Weights of a small masked image model: 48-pixel images, encoder width 160.
Rows from block 5 of the encoder of a small masked image model, named by matrix and row number. Rows with one number within an expert belong to one neuron, the router's apart. Each number is 128 + 32 x the weight over its row's rms, rounded and kept within 0 to 255. All counts start at 0. Numbers have three digits each. After the name is the row's rms in percent of the matrix's.
Before each expert's rows are labels from the 100 images, of 14848, where the router gives the expert most weight on average: "top examples" is what is common among them. Only what is clearly more common there than usual is listed. The data: microscope photos of single blood and bone marrow cells. In brackets: how many of the 100, against the usual share in percent.
# router: router (encoder.blocks.5.mlp.router.weight, 8x160), inputs 0-159
# up: expert up (encoder.blocks.5.mlp.up, 8x320x160), inputs 0-159
# down: expert down (encoder.blocks.5.mlp.down, 8x160x320, transposed), outputs 0-159

# expert 2
top examples: cell type: segmented neutrophil (44 vs 20)
router.2 093:140105185167094071090031169111148125112101181101147099141188129225082129155130147126077107118144123170119120125203142063125129136111109201129100195135152154133170129184118160117093175090152147174141145093118134056147101123119165174147122145145132092133138089137113153149129130135185119097172154067117168122149087137133135111150160152125128117164138117126136136146103144059150170115113107075099163167121132156097119095117208068159132111155106124116156170147083150115106169147090125
up.0 150:129109106106129119130115142105061139122118130113166192102123110175114171147149110150142092185143157111176108126144076128134104135135119084105094124106140155040159112152140119188170125166065140132140061198129144117132154139122066143120203053128146133101099156126139147140163227103187088072155144093119180101131104173126124148143141144174155104127120117135109132142090112158149094070174147122104155117126111135131099098155136072108097045137147114122121113057071209112110125142104134
down.0 154:136109142117074096126144090104229110183135135127129154179183124182151108114104116091101120077105097098119095145153144223159097100090133082153142137156187148171140165184125148121108135140164058113122162111150024172140056103132138119126111143124082130122160109148095098078147123108091140182123187132104149120106081140183081090110144103100145138129100144089162144077128140164114082120093136129152119132115093144129152122139136117122076164128159172184135170138127147104129151141063069
up.1 095:055190087114154116162161128155115197117112127134189169171134121094125096194110139135115172099106165148048162116100155127098111129099173128117112120125103197093096142138126093147104090156128159107134050082139127152108164122187117116126117082110107098132142165115155105105057105109093124095138142136176137057143105025120125122155083129156193132080095124085135111144117101145093153156137119157137122106192123104152131137095096179136074110130157120142089131138118150147044091143130077
down.1 083:112158112122097171132112096118127129149148060143146140125106142140127088255137144118137145205128180135117154118146121118123108133106138161094132165070103156088105079067148137160110108156103150105103053119070116114069153161101118077172168106187183116116152170123089153117143142134109166099173135139076167185144115085089122126147115179177059081158141106145118179121061202113133130131146129141084188128105120155158113163105125162131094142123138104134158113118161071158085123110137121
up.2 105:108165060149151144112073089044115210139135140129097143049136087130144147112112132140107192145069136151146125147105094137125109097122082125074114132082159129127120122101148129099181093148073144068116118121147162135098096139197129124137145116119100148118135125125135147070085146154114111094131161094107174067130104114137146117127098122152207148160127072048145045153103118151087124153125132196083118124147112114113134165126151116120156142142123142120166094126105171193067162041133138
down.2 108:103162130132062118147113119178145087109120091100128098144078155120130158142107153130129132147141132144126153105119144093170157114149141083103171117087100168090096124080116122143121133151123095122179063144099123087101131167092125108167178152132095097204129121100145065078179122112131174159136128128122123181117079132111173188134124110141084189095137124214116204132121065142134133132150170121133130075105171159112094220104143147179140075157158048142105132071172135094080113174124133
up.3 092:103178146129092121103190058155081194145144141142162121143127119205147099144163066168154158170106126141046116133155102152140131191095125100134085124116131129151083117085141170130140135143091107125146094109103127155072098183150150145138151064113095110114136153140099066096083096135077107128091114107145100028107160109183145126147118131135194137105141182085104113188154118177139127141174119109095111115172152117122108123132071132136075126094084159122110093075161086154163113145137083
down.3 089:070145131074091124152072075160094062151122095216137111140120193141132095170165131127100164162090159184128104092139128135092178125101177160126173136117143119104094166111158093149077151126094111087110111131118104204048150181093092165151151143087138098086127144117059115090099100123128126089147098172144112193131157077123167149136135108149035117132146130207141135163073128167103143163136124134142145098155113112088141183124140163132127114122114102135144090100141098121108143120164100

# expert 5
top examples: smear: peripheral blood (84 vs 16.2)
router.5 097:131106118110135144112101146151130129145120133103106106137140154170128173136063151082102060140114138088122100145096167189139157167154068135140130149109179065053122084128163108073116154076124064147097133118191086107117093123117125183089118159187154104190059086146141047111132160095101098131151139131113120127156163106137113110147143188128120094129151118138195097158133149103192178199121095116144134105123179134097133150204158135125134148179112141084100151165100117152148141112101065
up.0 133:085147140159106130160138121095124155097116095158121124072108161117094148170133071127101138051107140146144128133105128074159124109170172159084126123073161088078115137169128164168114155136161130148150158187127149109154092148206130116147144145123161081163104131111093088141090099094125171091099135144124157121228153037103140118111093128157137123177151194095036160098093160151139127176119162141142145126137116134101138152094105169174134107100094164124124152130116108062149078085091061
down.0 138:150101134144123104170147160135141101169145173152160156134172118127110110062142107126181145158136145161122152112163107129091074135121061124136099117140078136114100120120099167151224082130095107114053138125161096094139164113134139143143100145135150121050139135149146160144143143159119077114174148122110097125059084100152097127172133128069133136191152122128137169099135089081129088091163091118055110147146105118118096059182177153098093145209137096117115167193174129162158128133178191
up.1 065:042138116170101088079130095103055232139100150140116156126112115143165086116122109123119111102090138116109134126133106114117146115102138073132145102095124158127118139130122111134112108164124159056171117151148157131128104076183150157114117077137100113133132128121164110051120135144178101121150069100151145007132102113109152129114104148136241137144150134064100155116128085146081157077112129171133128124129135117115133244091135137142086146123139116164117118150133116140064141144108108
down.1 060:106186108130107113129168103145114098139078072173095105151099119154113109178164097087140087149139155068118159055156140148160070128126098115145119173110163123112125150095135123098116136149128108119125094139094147135097102139115091096135135105170184092110130160125115134107063124142146154131176113129071141220143178122157135105091123164156036119099102125210104151173147143120154134170189116174075173100186197143149117234126071124141143139136121130096160157111111098088129110118144126
up.2 091:103177127152106092164134087147080211164182056109117121147108103110135077167167100181140166104100109156108101107154115116083108108118154116107125096136119157135153082085169130151139096135130160130161081085120136109116099192184173122092135100118127077115147175118035132074121192115128131151146102128171137055129143097141112108130143099166200091151104110077128117087127152169067103113165103113161128081161150103146134118151067081096067115149137153133147171142163136158185103126167141
down.2 065:118077104116105135161108069112142147153123177124123074151180128111079190066169101124173148188190106063131184104088124142121171057124111115177095079126097153145093176140171116160117158165126144182134160157075149128102124162125095136161113075203144172087142089087169104177147120148099153121114159165155100146142150126141125121103084145093106127154097171147139167104139139099165123119169141117062107129131173103152121147160091153154124117141128121149175127133140114132116083068103028
up.3 070:107154139144070120139121119132088207106143135120130127199097124102139133168141149112169120169103139094078142107126120106165122127131166077185110126123120153140139093120136069157095048176141105129152087086123101092087100081149108095153096103163100129128163148158145132080123153180105144146119131110133133042083113111109151169115145084110225124151159142075156120109148126124065131061087154141072110071139161140155118157092115042185076149116105103139116122143161091161132180152156080
down.3 068:100149083098137092124168052109136074140127084137129098172119103137113080151140106159209105125073109160115158066119095136194108087083116084106107132125134165134086124144134077140114133153172093119137151120123155161071141102104081141108195110119137106119154164106097141128123116163121098139140116170129145228175149124108105165095090161126047133091140117199108213149165131129173101117174145170060105119202151080127102147147107132149142073155135109142132117139118123153140082134135172

# expert 4
top examples: smear: peripheral blood (43 vs 16.2); cell type: lymphocyte (37 vs 15.2)
router.4 101:132146125102127146184197128175114132167184121125118119155080135104070140170156150119106141097120182152108129116088172145153140189132175133137089167140104111118121161134161173130146119113143120133125122112058106089123124164122125196139090140095130130144082152115172176122095130058061182089080130143119107122065163153061141105181153162156121118160095144120131129149103203157135048090124153139105062117123103158156075104149120148150117118131153059163080136131192097133138095165123203
up.0 069:127159093148118088091092065124097221130108175122137116145148120160136163130079125112151167091139070088090087168178085137134082114078144121110154121071194114060135139120140100155148104155136145140130072140112150182085058093175104159123178130164105145110099064120083118066097133114081131150120145079157138039160166082149135148102080136149183131105081143065130094129142128150128145123118132151128162118133174109137143154153089129152150142117114172069131121118152135162091105135127059
down.0 069:075161100060122099150176027118070074134172110127121092144072142115131184166167073146159142149126190127132102104106108165090119116130176088117112108107177142120105141118162131135118109147105139083137093123146139142091139188073140146162121132131142110117152185094147139100116104124121125131130118138105130192087136089133193140193116089150017122117090126203110131141154110168130163124207148089170132086154130142089113142119140135117137125174160140156112087081194115154126098108141093
up.1 060:084144103185128081104064099111091236135121137135113123162122129170158110153077124142148151136119124088111110129182071121137119080116145108132202124083131144044147104142133104139095116130096116100135064132120111112107112130168166141162140089161092085125114117119106089068128121117149112164147136115177158004139102106175143122089112096119207136116122109063134137152129139131095161115162118133089150117151176120102138179104068107177125100104058150073102115127141147124082151120146102
down.1 060:101145110069119110131186029132080094104153126156135090145137166115116160226188079120151117183125186106108103113119144132117134116133135135126149106087142142123140134111189164149134125106152114133134091156056149136087115210108108135155082093130159103101166173115117086099084101135069115138159121134122170203131128057191167130152140109118021108103093145201109101128089106157127147132141158134118172099146134146119107187150121120148112126132116152131147067102160104133170112111114108
up.2 064:157129161157083137106118101061095221159148126197145143086124125172124150110132105123136103154149143070117125141173093171126098130123147087140195100096118123131112124130140136118134145164126112122126121140135146142108130101184143098103116150130097118087169143119123104089157148124138106185162114101108152049097132136137153159050146120144255139116138080045096066163112138140094139097093163119139157100180143129109095159142084059115084101133086176074136108126142117171142097070137131
down.2 071:118143143113109115086174055135141076146167149131127146122148143092115124133124044135121092155122197135134143119092151102110189165144081188153157120116087178119169134152125156128191119123164088202147152101094120112076123143098098160111109159105176126147153157079141204101073086108111087139138100149125166179123120079171111142139138124108066127057068166161137146131132118129184118138109145094106126189136136150127095141166128146124170143113106116092216095124061117063134122096155162
up.3 057:072182110184104088106106073052098248134125149151124121142139117153157126128076113141142142137143128105122112116170099125150121107138139093128172115069136142047142095127126108137143111136111134102134066113128155152104120097167143148132123095127098132121092091135088098055115124133106110166116141101105188001164138082176128123110128109091200129114118114072082097146108126126102173146168147147098171097172181115102114197138106093156121124124086155082129117121122154170101147124141089
down.3 053:089166114090116099148182043146111063083152146133130113186082143104138181202189084127155140148142176129104094143119112154134131096168140092130123122071152170091144147099132129149134117159113093097139084133116154142082149168110119139174116062137173109110139130121130109088103129147097104128146131130089145215132112092175170131145139103125002112127082139218094119148116106184115151168183109115107149107165141144097119183160115126129123133109124125125151079061167120121111104099149112

# expert 1
top examples: cell type: artefact (51 vs 9.8)
router.1 106:106151105105158184148144105149084110114129054116145158107080101060162115111183084154161148140120120089145147130129056153079155115109080085143158075146119141106112120116093093144133089179107130098157109132175145176130169132151112040159147127107123160077198147121113147139177103169142119179111097178135124161167148139125128159097040069150123150086107112149119154097177068145094145123152123186172132126170146144131137162085055147119144161087150165165140157081089134083150114111137107
up.0 092:111148116124110123161165109162123146071109128165117107100092126171143181127118102127125171112131119125121082125164099100180115110134047209095146095128184145075165120139137083056122116114143200121127081185129119183147128158188183073142094096147161087143098101133130123120066177087094158155117167128096138142098153125081155140167046119176141132166128098122124094155153126128057082138104053208119142135105172143127118161139110149115142132158148150157156157122164085091112085117123118
down.0 117:134091174104090143094104152102166088130172124125136092101141073121113087087116153098121101134148145134090140119089163146140128120173116127141129157103096163191162099121095127091113130091160154174145133080180117169148156134139106122136103153131137178143116162093142228129136137141128111124166106178131172175139120125145114151151094159088124121087169161130113082057147146066130138150115191139134152108095068121106106138144159006098087158143079126159169070183107170106211147086156099
up.1 057:127132084119146087146146127132070205128165096160133116151110135156122118151114079128141088112129095138152135146132107113103122127074135109109156127082107127152143110166092115083137089126141124085150108113184153143158098108189116151122121114140136090080105155117119163098112184147174123115094088118170139055104094146087084116097195146170245108121159100033121138144094185174084092103088144090132104116222075091117112132153128105139146063118129123145156116109194114152180150102113105
down.1 059:070137185116099100096114108136108084093166124138149170151167153108153130147130118129083090123142156113134127132140135074122241120100095166132145062143055147103134138112168110111138115167167129182106096089158129121115109136137100107076089145156174173155165144100133126055132086115116100119125139117175154214108143100176130132128169119127055095052072173173102084122129101084157128174101124116062113161115145141109110159149163122133082161128112165121207112131066126141139104101148118
up.2 113:135147116172098121190098162137130142116196121115114099094113116175129118115161100147126159133171112096145199068111086160077159091168081114121121124125087080067099126130134151136156155124076157099101128170120191142167125096169155103133120076140186086134064158082138138123126137086177099090125140105050119124159180069095138131151125119180153136072135129136096096189124100087147194162190123136125069153133144155141074137127161081129103167137057164147181163117101141120144158128133126
down.2 101:136182145151072183108103136138184109099145203203131147150120151139150081080152120105125128189131115156082132136136085142124159132158152099095141143155145106121067175042124121173172122132116084142153142121122089112136129101090124133137179083117143109104075103119083134109117159121152123104135126139066148141045127131161108096089118153117095146112181066177118134048132085106195089137160142153086129162107161133080070105169166139130086180116125160123111152157189097174179141117130143
up.3 093:101199129158118166128106134134141126105165125110110114159136120137066069185162094094119107129140093156149099115180114136081132125124082099130113116119134115122138164127136205105169121087090114161094105089105088096177108194131089159133163133133145123128086093106203134091170169099073190125146090133114117119134123123023156134143141134148120120151157111125144096122130135043093146099059101103110174099143161121099134118104167104130109132127077111123159191209178134185126111128186064
down.3 082:144177090140154168106138074110025094089128120129098137099122151099130162167149174137140139100131160108103113167075186120134142132103131110112150128116147148125156102112129180129119229206171153136099142143114109146135093145111156097205125184086091112117128166071118123133085151155122109099125230170138113166121152153095140101125135181099099121143047145153122155086133148173107141109167167133130157102115098077148118217116105118103097126167120096142093100103077114145138089155100153