config = dict(
    color_jitter=0.1,
    encoder_moe='top_k',
    encoder_positions='learned',
    decoder_width=192,
    norm_pix_loss=False,
    optimizer='adamw',
    eps=1e-08,
)
Rows from block 8 of the encoder of a small masked image model, named by matrix and row number. Rows with one number within an expert belong to one neuron, the router's apart. Each number is 500 + 50 x the weight over its row's rms, rounded and kept within 0 to 999. All counts start at 0. Numbers have three digits each. After the name is the row's rms in percent of the matrix's.
Before each expert's rows are labels from the 100 images, of 14848, where the router gives the expert most weight on average: "peak at" is the part of the image that holds the peak. Only what is clearly more common there than usual is listed. The data: microscope photos of single blood and bone marrow cells. In brackets: how many of the 100.
# router: router (encoder.blocks.8.mlp.router.weight, 8x160), inputs 54-107
# up: expert up (encoder.blocks.8.mlp.up, 8x320x160), inputs 54-107
# down: expert down (encoder.blocks.8.mlp.down, 8x160x320, transposed), outputs 54-107

# expert 7
peak at: middle left (40)
router.7 105:546475440518556506565583511555490468528510573487474488417481477534616555526471555551497489350441497500571489482472461452477392546414424443492471515490514534484509
up.0 115:569389473442478586442515496600518476494385507571529415517464520473558500548420461506545506513417483596459456552397490449459460487423534494480463470598394551522569
down.0 128:474423483490431458499515459601433566557487468413546550459497443494539528540535404509393503582419488533615458464552564516506539461523535460578479452547462448493560
up.1 111:488531559515537560448582451376443502492538455477516398425472524414517492517535560467596464558584484472403489510485561429581543526552431438484480532467506446551501
down.1 119:497566516513506524519543476377556560577464470422515472477541337503486499456516492484599439440492460398557552502479411524526462498484490486516502494516523628441499
up.2 109:378526533511467548424467572435420458388536564527474566562560536537533423610516478518554532484519503526458464579589539496490570489476534429470478472446507369490529
down.2 108:482432493554477573510514519419489535478505557457511672503511467577509485489457416508504518519516536452399431496487491485489481619452496441520497484499586454484478
up.3 099:525514502487479505475586470543519534425572564519506523506503493518518456506516538524570553469466439485456480451492521573460418448598487477418453497583496541528538
down.3 097:450499404488503437439506510502506488450478500468527457572536514439487496518433537506579613547575415490541559510462485522534511630467472513523561452537458493452528
up.4 120:551462543450447456525480486533483532474552537522511519469598547530472481524561440524447339478547422473519384445465542489469498603527517513502480450505439523489500
down.4 122:540454577459530507463429525525514548511550556431470485429457517450479584551571480478459460546356368443463459543423513566464388479494528509514496376476472570508460
up.5 101:501485421522374500537514552529408588476474515493563469455410460463533495515543564474518521493522505472524468472444643548475492481514472496466487446511527474553502
down.5 088:493471612479566564526446518393587466499532472474427543418482439556504499526528546504510486505429410584474539508397451511451480531464543434562470443612550467554525
up.6 125:511538470514470470525472531456435451499380505570541494512513499501493525459543539482415374511476353406528455436512581492522552506519550523567486568561454515475365
down.6 116:558465459523417570481438634517459415577544509523583546532498494471533479492440515530494424463436540509481511534564487575505512510444450457564493537499486549471442
up.7 063:475465495459432502421463485436503390467522463592528534508518517573548545437509530508458406438520400476511497568452485564523487501497483436578367502547503511416465
down.7 053:561512523462535439494577506453514410393577576514585504471485487473467527547467537495544361529467484506532490465495499464483437595488493429493569424604526494584541
up.8 091:453513496498588441413563467511455538533421512496593515575492568511436472540441520439482476511449485527518539505412504543433529541442553526499442476534366491533488
down.8 094:604519517485557504506431532551537503500568456576445536480482523477471459540451478537549537451472567456556563483471477389467435504400490473472523564535488538396507
up.9 093:500459440394532584418502472517469418509472454513582502532515507472546532523505463499558492565532494510544456504527507530479531477419447528396493622513482427501474
down.9 095:554451565584488500563493539464556533549498536468448553437522555514502473484463534542528463488489482368517471488468457549485547526501497506467519457528497510457422
up.10 087:399506483495522449361483545501447559489553433517503493487459491478497454494490458488463454475441493452510507566495473615460525606493442484605421408604436495442448
down.10 074:544453453466522497530492494494476454426521560625611576437522486500525473518412478568457524481500595516551463463552532475504373508439519448497540517511553525518552
up.11 130:544518491482566359476509413536438576511560386522529470472563537585471570504450573519485399559502450365501431589465500518570508544540483481423488448524471571468424
down.11 129:535503461462477503499449488433507578479464563510447577506423463493543495491521577519496461538474453411503517516589505553573505521528517596454510439404468465557483

# expert 0
peak at: centre (33)
router.0 086:481555507476505444470501526522463517526493441548551511507478561513330573514486563599544460613478518446464610547512552594518543461522571505514546485505529447501537
up.0 111:529424505582538399552529441583573492507572464467548452486548510528545564445458573504457467363514439546511468469449420510541504559396493475538475493576473577470441
down.0 124:441395442694581511529521419459557521541494465423452575458517367547435544560550493394375538509495475510503465524545513490455553433501475500521471498505523508487482
up.1 076:560420516439431523506556493575473510464506562542548486423437521468764456511463518364470483478452459478487505448534599500494505397530564519464416526484480471546509
down.1 074:425493473511527436511551460432505442471574474468454483559523493465399466495522503530563482530572454455491521478547441525578467546514490532551714517509500493545422
up.2 098:446541583546445502507486565548498455486501462557477441469450615507520456493501517557582549490519556535474527404506530544446506478486494444482495497505374502520454
down.2 090:469523446522548516561526553539509482464543532414592517453555441465499467430594482421508542453470519523477396409518527519458493537555518509492425527457508543455589
up.3 094:515453534438561500519468452425487548477465503547447456485542599485543516580482507479532521503535466448492520519560523454564429572488465477490420533527476449626483
down.3 094:553426540522500502528487486494492458516504400544476488470536468618437469583530589452538493518594493442514522531487516475590408445458474484461545463506493504501492
up.4 092:492553501491516568524460573521441499522485424613501487557516586631441559445477449552538472490444529463493471425450449497503409508529456450516486456534507543464521
down.4 080:488534473469594490549492561515553561646402502464523576515460469536491436517575584469481500545506488418549502558467576526497500517488606520491497567488507395368528
up.5 084:511490447509479501482492481431418493500457445535499520428548628466507485544569500491564496526528406493450551514452522422547412529498418491446405462532463513516446
down.5 087:570560541479483557568505511494558511466570464521488488481544525633430428482498547518523494496569442520586453486466492495583438420403485461450621426469517553483538
up.6 091:534445428518538508514490419465502525490438473487414468440580565500481540484585468476535460507537464510438555435444481427490385555534502415482410472481558399543459
down.6 096:517475568474492498507535464474457509410565487513484476441513462522407517471529554490542461507565426531468465466402578418532520576514567463501627434525526490470525
up.7 099:439547455512474483436625481538458586457589436557536542552466504407497473437490482430519466493537497542543453389495528555469495443503488595542503528456520503448430
down.7 093:519518422448498432456478486568487441606419565530544508542453436489502480459395527534430589448494545480552516498604444539602462431319482539561461531394502460447552
up.8 047:544538471502504515485501546568480511427509505580497528571549622508634495500435504457479485459491472487535456468458535502488502434529495476449337544485456579549436
down.8 034:427482548524500525533454461497512537467554484576472502502560474564457488523473558488502536587529419484537538477491561504474533459518577506502598525519434500548510
up.9 124:463434493555492582426508484406491525477512545447494452620527475646500469574506481370441501476526525503423494472485427459416469438475462497480471526548478539511446
down.9 113:488525493608442570485442466429493525566462396438457558467498407615491536592460603422514493541560492517523534484543527476456492416431481479499492458517525485455415
up.10 102:495517464461478485474510505543483416481395510506569516606501601490453464487489424503536387454499519550545483552405455510536492594523508565452487471446471516483513
down.10 080:485529648457508525530466557462506468526534561460431587450427589534517485506457497531407473513495405581449522467464563510479534516487458458456548412498471458457456
up.11 106:510546531467429485459416483474487523425496518496468454565557519540463537402410442516470550477506439505521461432512365501534486520442498583513488438513449539506528
down.11 104:506430504490502557542445473416458511487448550505431558453372447540519506580375528555460580478487508556494531486452520517638485460427491458499547457507555532462400

# expert 3
peak at: middle left (31)
router.3 123:487471577488490531446473529452513460518524547470492512488409533476594374459488459512472439488533524480569362462555550471462541509491458475445507518493487585529510
up.0 082:494490424472434458480496490530496557513474445520539451512502506424590495458504483419585476467471478533500510499454490490570428458468438507602442474476543444466470
down.0 078:460519508577511471503494553579456471430470532556422475436461561469491485549516493578443506501496481446412443495496600535384521414460509492472467530456561472495425
up.1 117:557565405545387522583432475483448510433451569633460467460543503457491464531518492485495468539561539491461431485530510465525509543504382578449470561419615558409435
down.1 107:575562518555546492656482576535530433535446478495501444461515411491462497614519511469549494422468495551476489506440491440523404472582425481469502504515588501529387
up.2 077:416509379573426539530465576567474567439524477505481511520519514501610500447489403487462448463422576493447526538524453535525517389566425508479442430433463360479572
down.2 085:477495546491451514463452486531473482515518639567547472472356564428518510438507508545475436545458473440508379489510507572423526502434539497493399512559537562448508
up.3 052:476438455476535411452493536558553561487513456539540456486562523482385561494494587515402542541423422555444508550391484549508548516490485496566402427479445507532468
down.3 052:481490530528450541573496545467469427433546480492539538498499398524569516484610504483524496507426413444506420565450473456511492505616548473466516455492597471580632
up.4 136:461546521486495464505393613493474471538509564562499540433491517519507487429535507543474522405495440429514569402519427488602566428554524600496492654497486461488438
down.4 168:522475522503502483492593388480550470561447465412491488533491567468484466539439485473503576563518526504402525583432555450416527464369434477503543440585438555473476
up.5 099:443467454556396512529566581555540505503570474477543487415514467518493444471513451379471540486541513518409569451415507428437534481500488647541454440562547480403535
down.5 095:481479531515458495510535511490451505497592451420507488410513411578502537552642518454487517533537413415383499538350431443441404528576510530550486420547569543507506
up.6 103:488538455457585505423512398469525489412572525603487528565451456499516395504469475510457492540470475466479496518530544517590504528489518560451494591480513615528553
down.6 093:491424469523466485543466578515521510594424522420480490489554382568515459507605563494538488520573466527549510557432474514449445532438487522562513389496495509485519
up.7 095:570504648502498456575486417437469479397439605446576506486505545567516482497528480489499507536439521500559441366475484524386571563541557519439492522555474483448570
down.7 092:437504464454600491448467476562404481578509493479428504511483543481489507563424481491501513501422499554484548584478484456536473449525503436583496576476546526539393
up.8 070:462479461507500482434438420554470592508442427517552490522530480539614531484559421378516528448472498514498631438515503472526484467462496443493433524498498423528440
down.8 088:536514540600474469512506461607487477460481554521370394447522554494528455527485484531414481543552458478465519564516577454446488475440416426585517506474474498458473
up.9 054:557551518537495428571509444528436560414493547553490498484503546494421483443536409421455423566477463564444518439478568572442470470525555524420322473505497474400507
down.9 032:571492454396479416490519455541483453359494491544473485381537436538491561515470555483454568463515483426514452486505524426501454477524555491492528531615508550526516
up.10 096:456605493399503488497581430477513548503539590576447521563485474575479495439494420464430472577449434452419501491532526540510555414547547496396507587464460644529503
down.10 088:473376481419595478525494481482535499475524483468583457422481487466468538526644481448484504506539536474572426459448431460441410507497566436523475401524575426464556
up.11 065:517540505611502509507512525460510520435468461459490495545604497466400494539523450495449477615493481533516547494570443531525586474487525496544424519470499453531462
down.11 079:464496528506455491608494586434529429441522515448533522463442412489570470411570408507543540474490380484548464418445480473558483597559522533487571517508579448553671

# expert 6
peak at: top right (29)
router.6 093:546538513586495524545468534636491533478546513487456582487529454489521555415497446479356507482465538537510512445457417548510450504494524524517505510478522400489452
up.0 079:440491425446485471406523460557473543496461585491552491564491574466556454443527479476461515548448521548535503508544537467479489499560513438437363413492479420446574
down.0 074:482525535544585497469419483497531561412443486581528525527417527465498452465508500563458499479419472516511451562532522512557535492505511491580566510486614490455524
up.1 103:515442550474519545464508587317593484569430551479508460588583538542386585488501523442465485571590498439518575461513523561461443524545484471457458474486448533524506
down.1 121:497555438525536462516428583445505422528423478523468498533490475506483495444482525498472504496655495474553557496486504540513496508504608491479433479405459409481548
up.2 129:468603457509534491405452422495441506481474457557506540692525584489443466460484497575573473512566511555516566555481482491499500622511546452515448597417553443502520
down.2 159:486604591492543553474427492387635535573497521554426528501440477507506533487546508583432535504477404516526496544530468478550501421474481548562528463477478365502470
up.3 107:440559486486542432506502493476493597563535512524486577516543516501411503544449533433547478597549496469456523552490539606388499476522531489495455490572501491557493
down.3 122:500572455529487433492469617510421476527498493463464611516475443387556541528453565579497499485517520433425564589434504508449470494525540516501471502558451447518478
up.4 118:517477498456524509395544451491507481473468484503551504454465559483483507494507486537525488532556492447478534621440538411480396515598554550435457455469502600457565
down.4 105:478533473543567550412459522479496474506459541550369552457414478487555495505454485535478484499444540577460515439522533532470494471485469518419480481549444373579379
up.5 114:462530437501549502516525452519483433513584473552478464562634493543487550459422581471537336502561513515435476539580476618591513597510483441475492508545526561526480
down.5 113:473383482529484521556445414540526482498553451381456466483520436609501504466591508435470571509466499556391425517502424502527509478559466527550482507496579535475440
up.6 061:494492484455510439499529448416490511467480520524537453543499639508580490469493564491529466513430476542481469498487532451500516501594475453522267467498511529562542
down.6 051:533539483505538503495487493463540549448504474489481609548460513439431437451429504538507526469456467491455406518532555539499567482466543464445620476545493531450495
up.7 124:463514496477492549413526465477433530501503479549510534559540637527473442483406485589529355525566521509505564512473573442547486588490494464531455538436463462515497
down.7 133:529622576555485544435457500387578466525516458505455560564414510493545498498539481573460470527410480509470424585523479529490512469434463475571504401486507412532495
up.8 087:459543478440468424483476475494532557502541449519617471525556595539567532462538591531506458522503485474531509442534512500484520496593487427577367500519506472496495
down.8 073:459459575520565457509518460506538549440506501472497445488446500466379525451519523544459512500450499588544496597470456585532534461559489455481580378488570491546532
up.9 114:367516513480536490473464439459528503459468546523488511621493505560462527520460561465606418390505482541406428473522470552521482541485537475442474547538529491478489
down.9 131:592497565487565596534481555424510432430521501509371538471451531557501464458523475511467434504579573500436421537474517479501390482449462466450483415473585552468543
up.10 116:506490615500470422472535382574424526375535483503524436475478496454583509487440501509451543469451380552483506458533527413504508527544473517555481485505446495479434
down.10 106:460547474493506573504427558498528452457562464599445499501468518468529491407473530613481503481597601489463454562516422474471561439449437504469479515376548429536514
up.11 066:497505490495536476506480378442507465458545540533470481518490599525613490484456566500475500514426491592507492497541584489528484516511523481540303479499494553492525
down.11 065:589522464496531516447543516455533595456526544503483556509379487421411467426441520543548531496464461493518420552496550522514536493509500464419633484539489482472503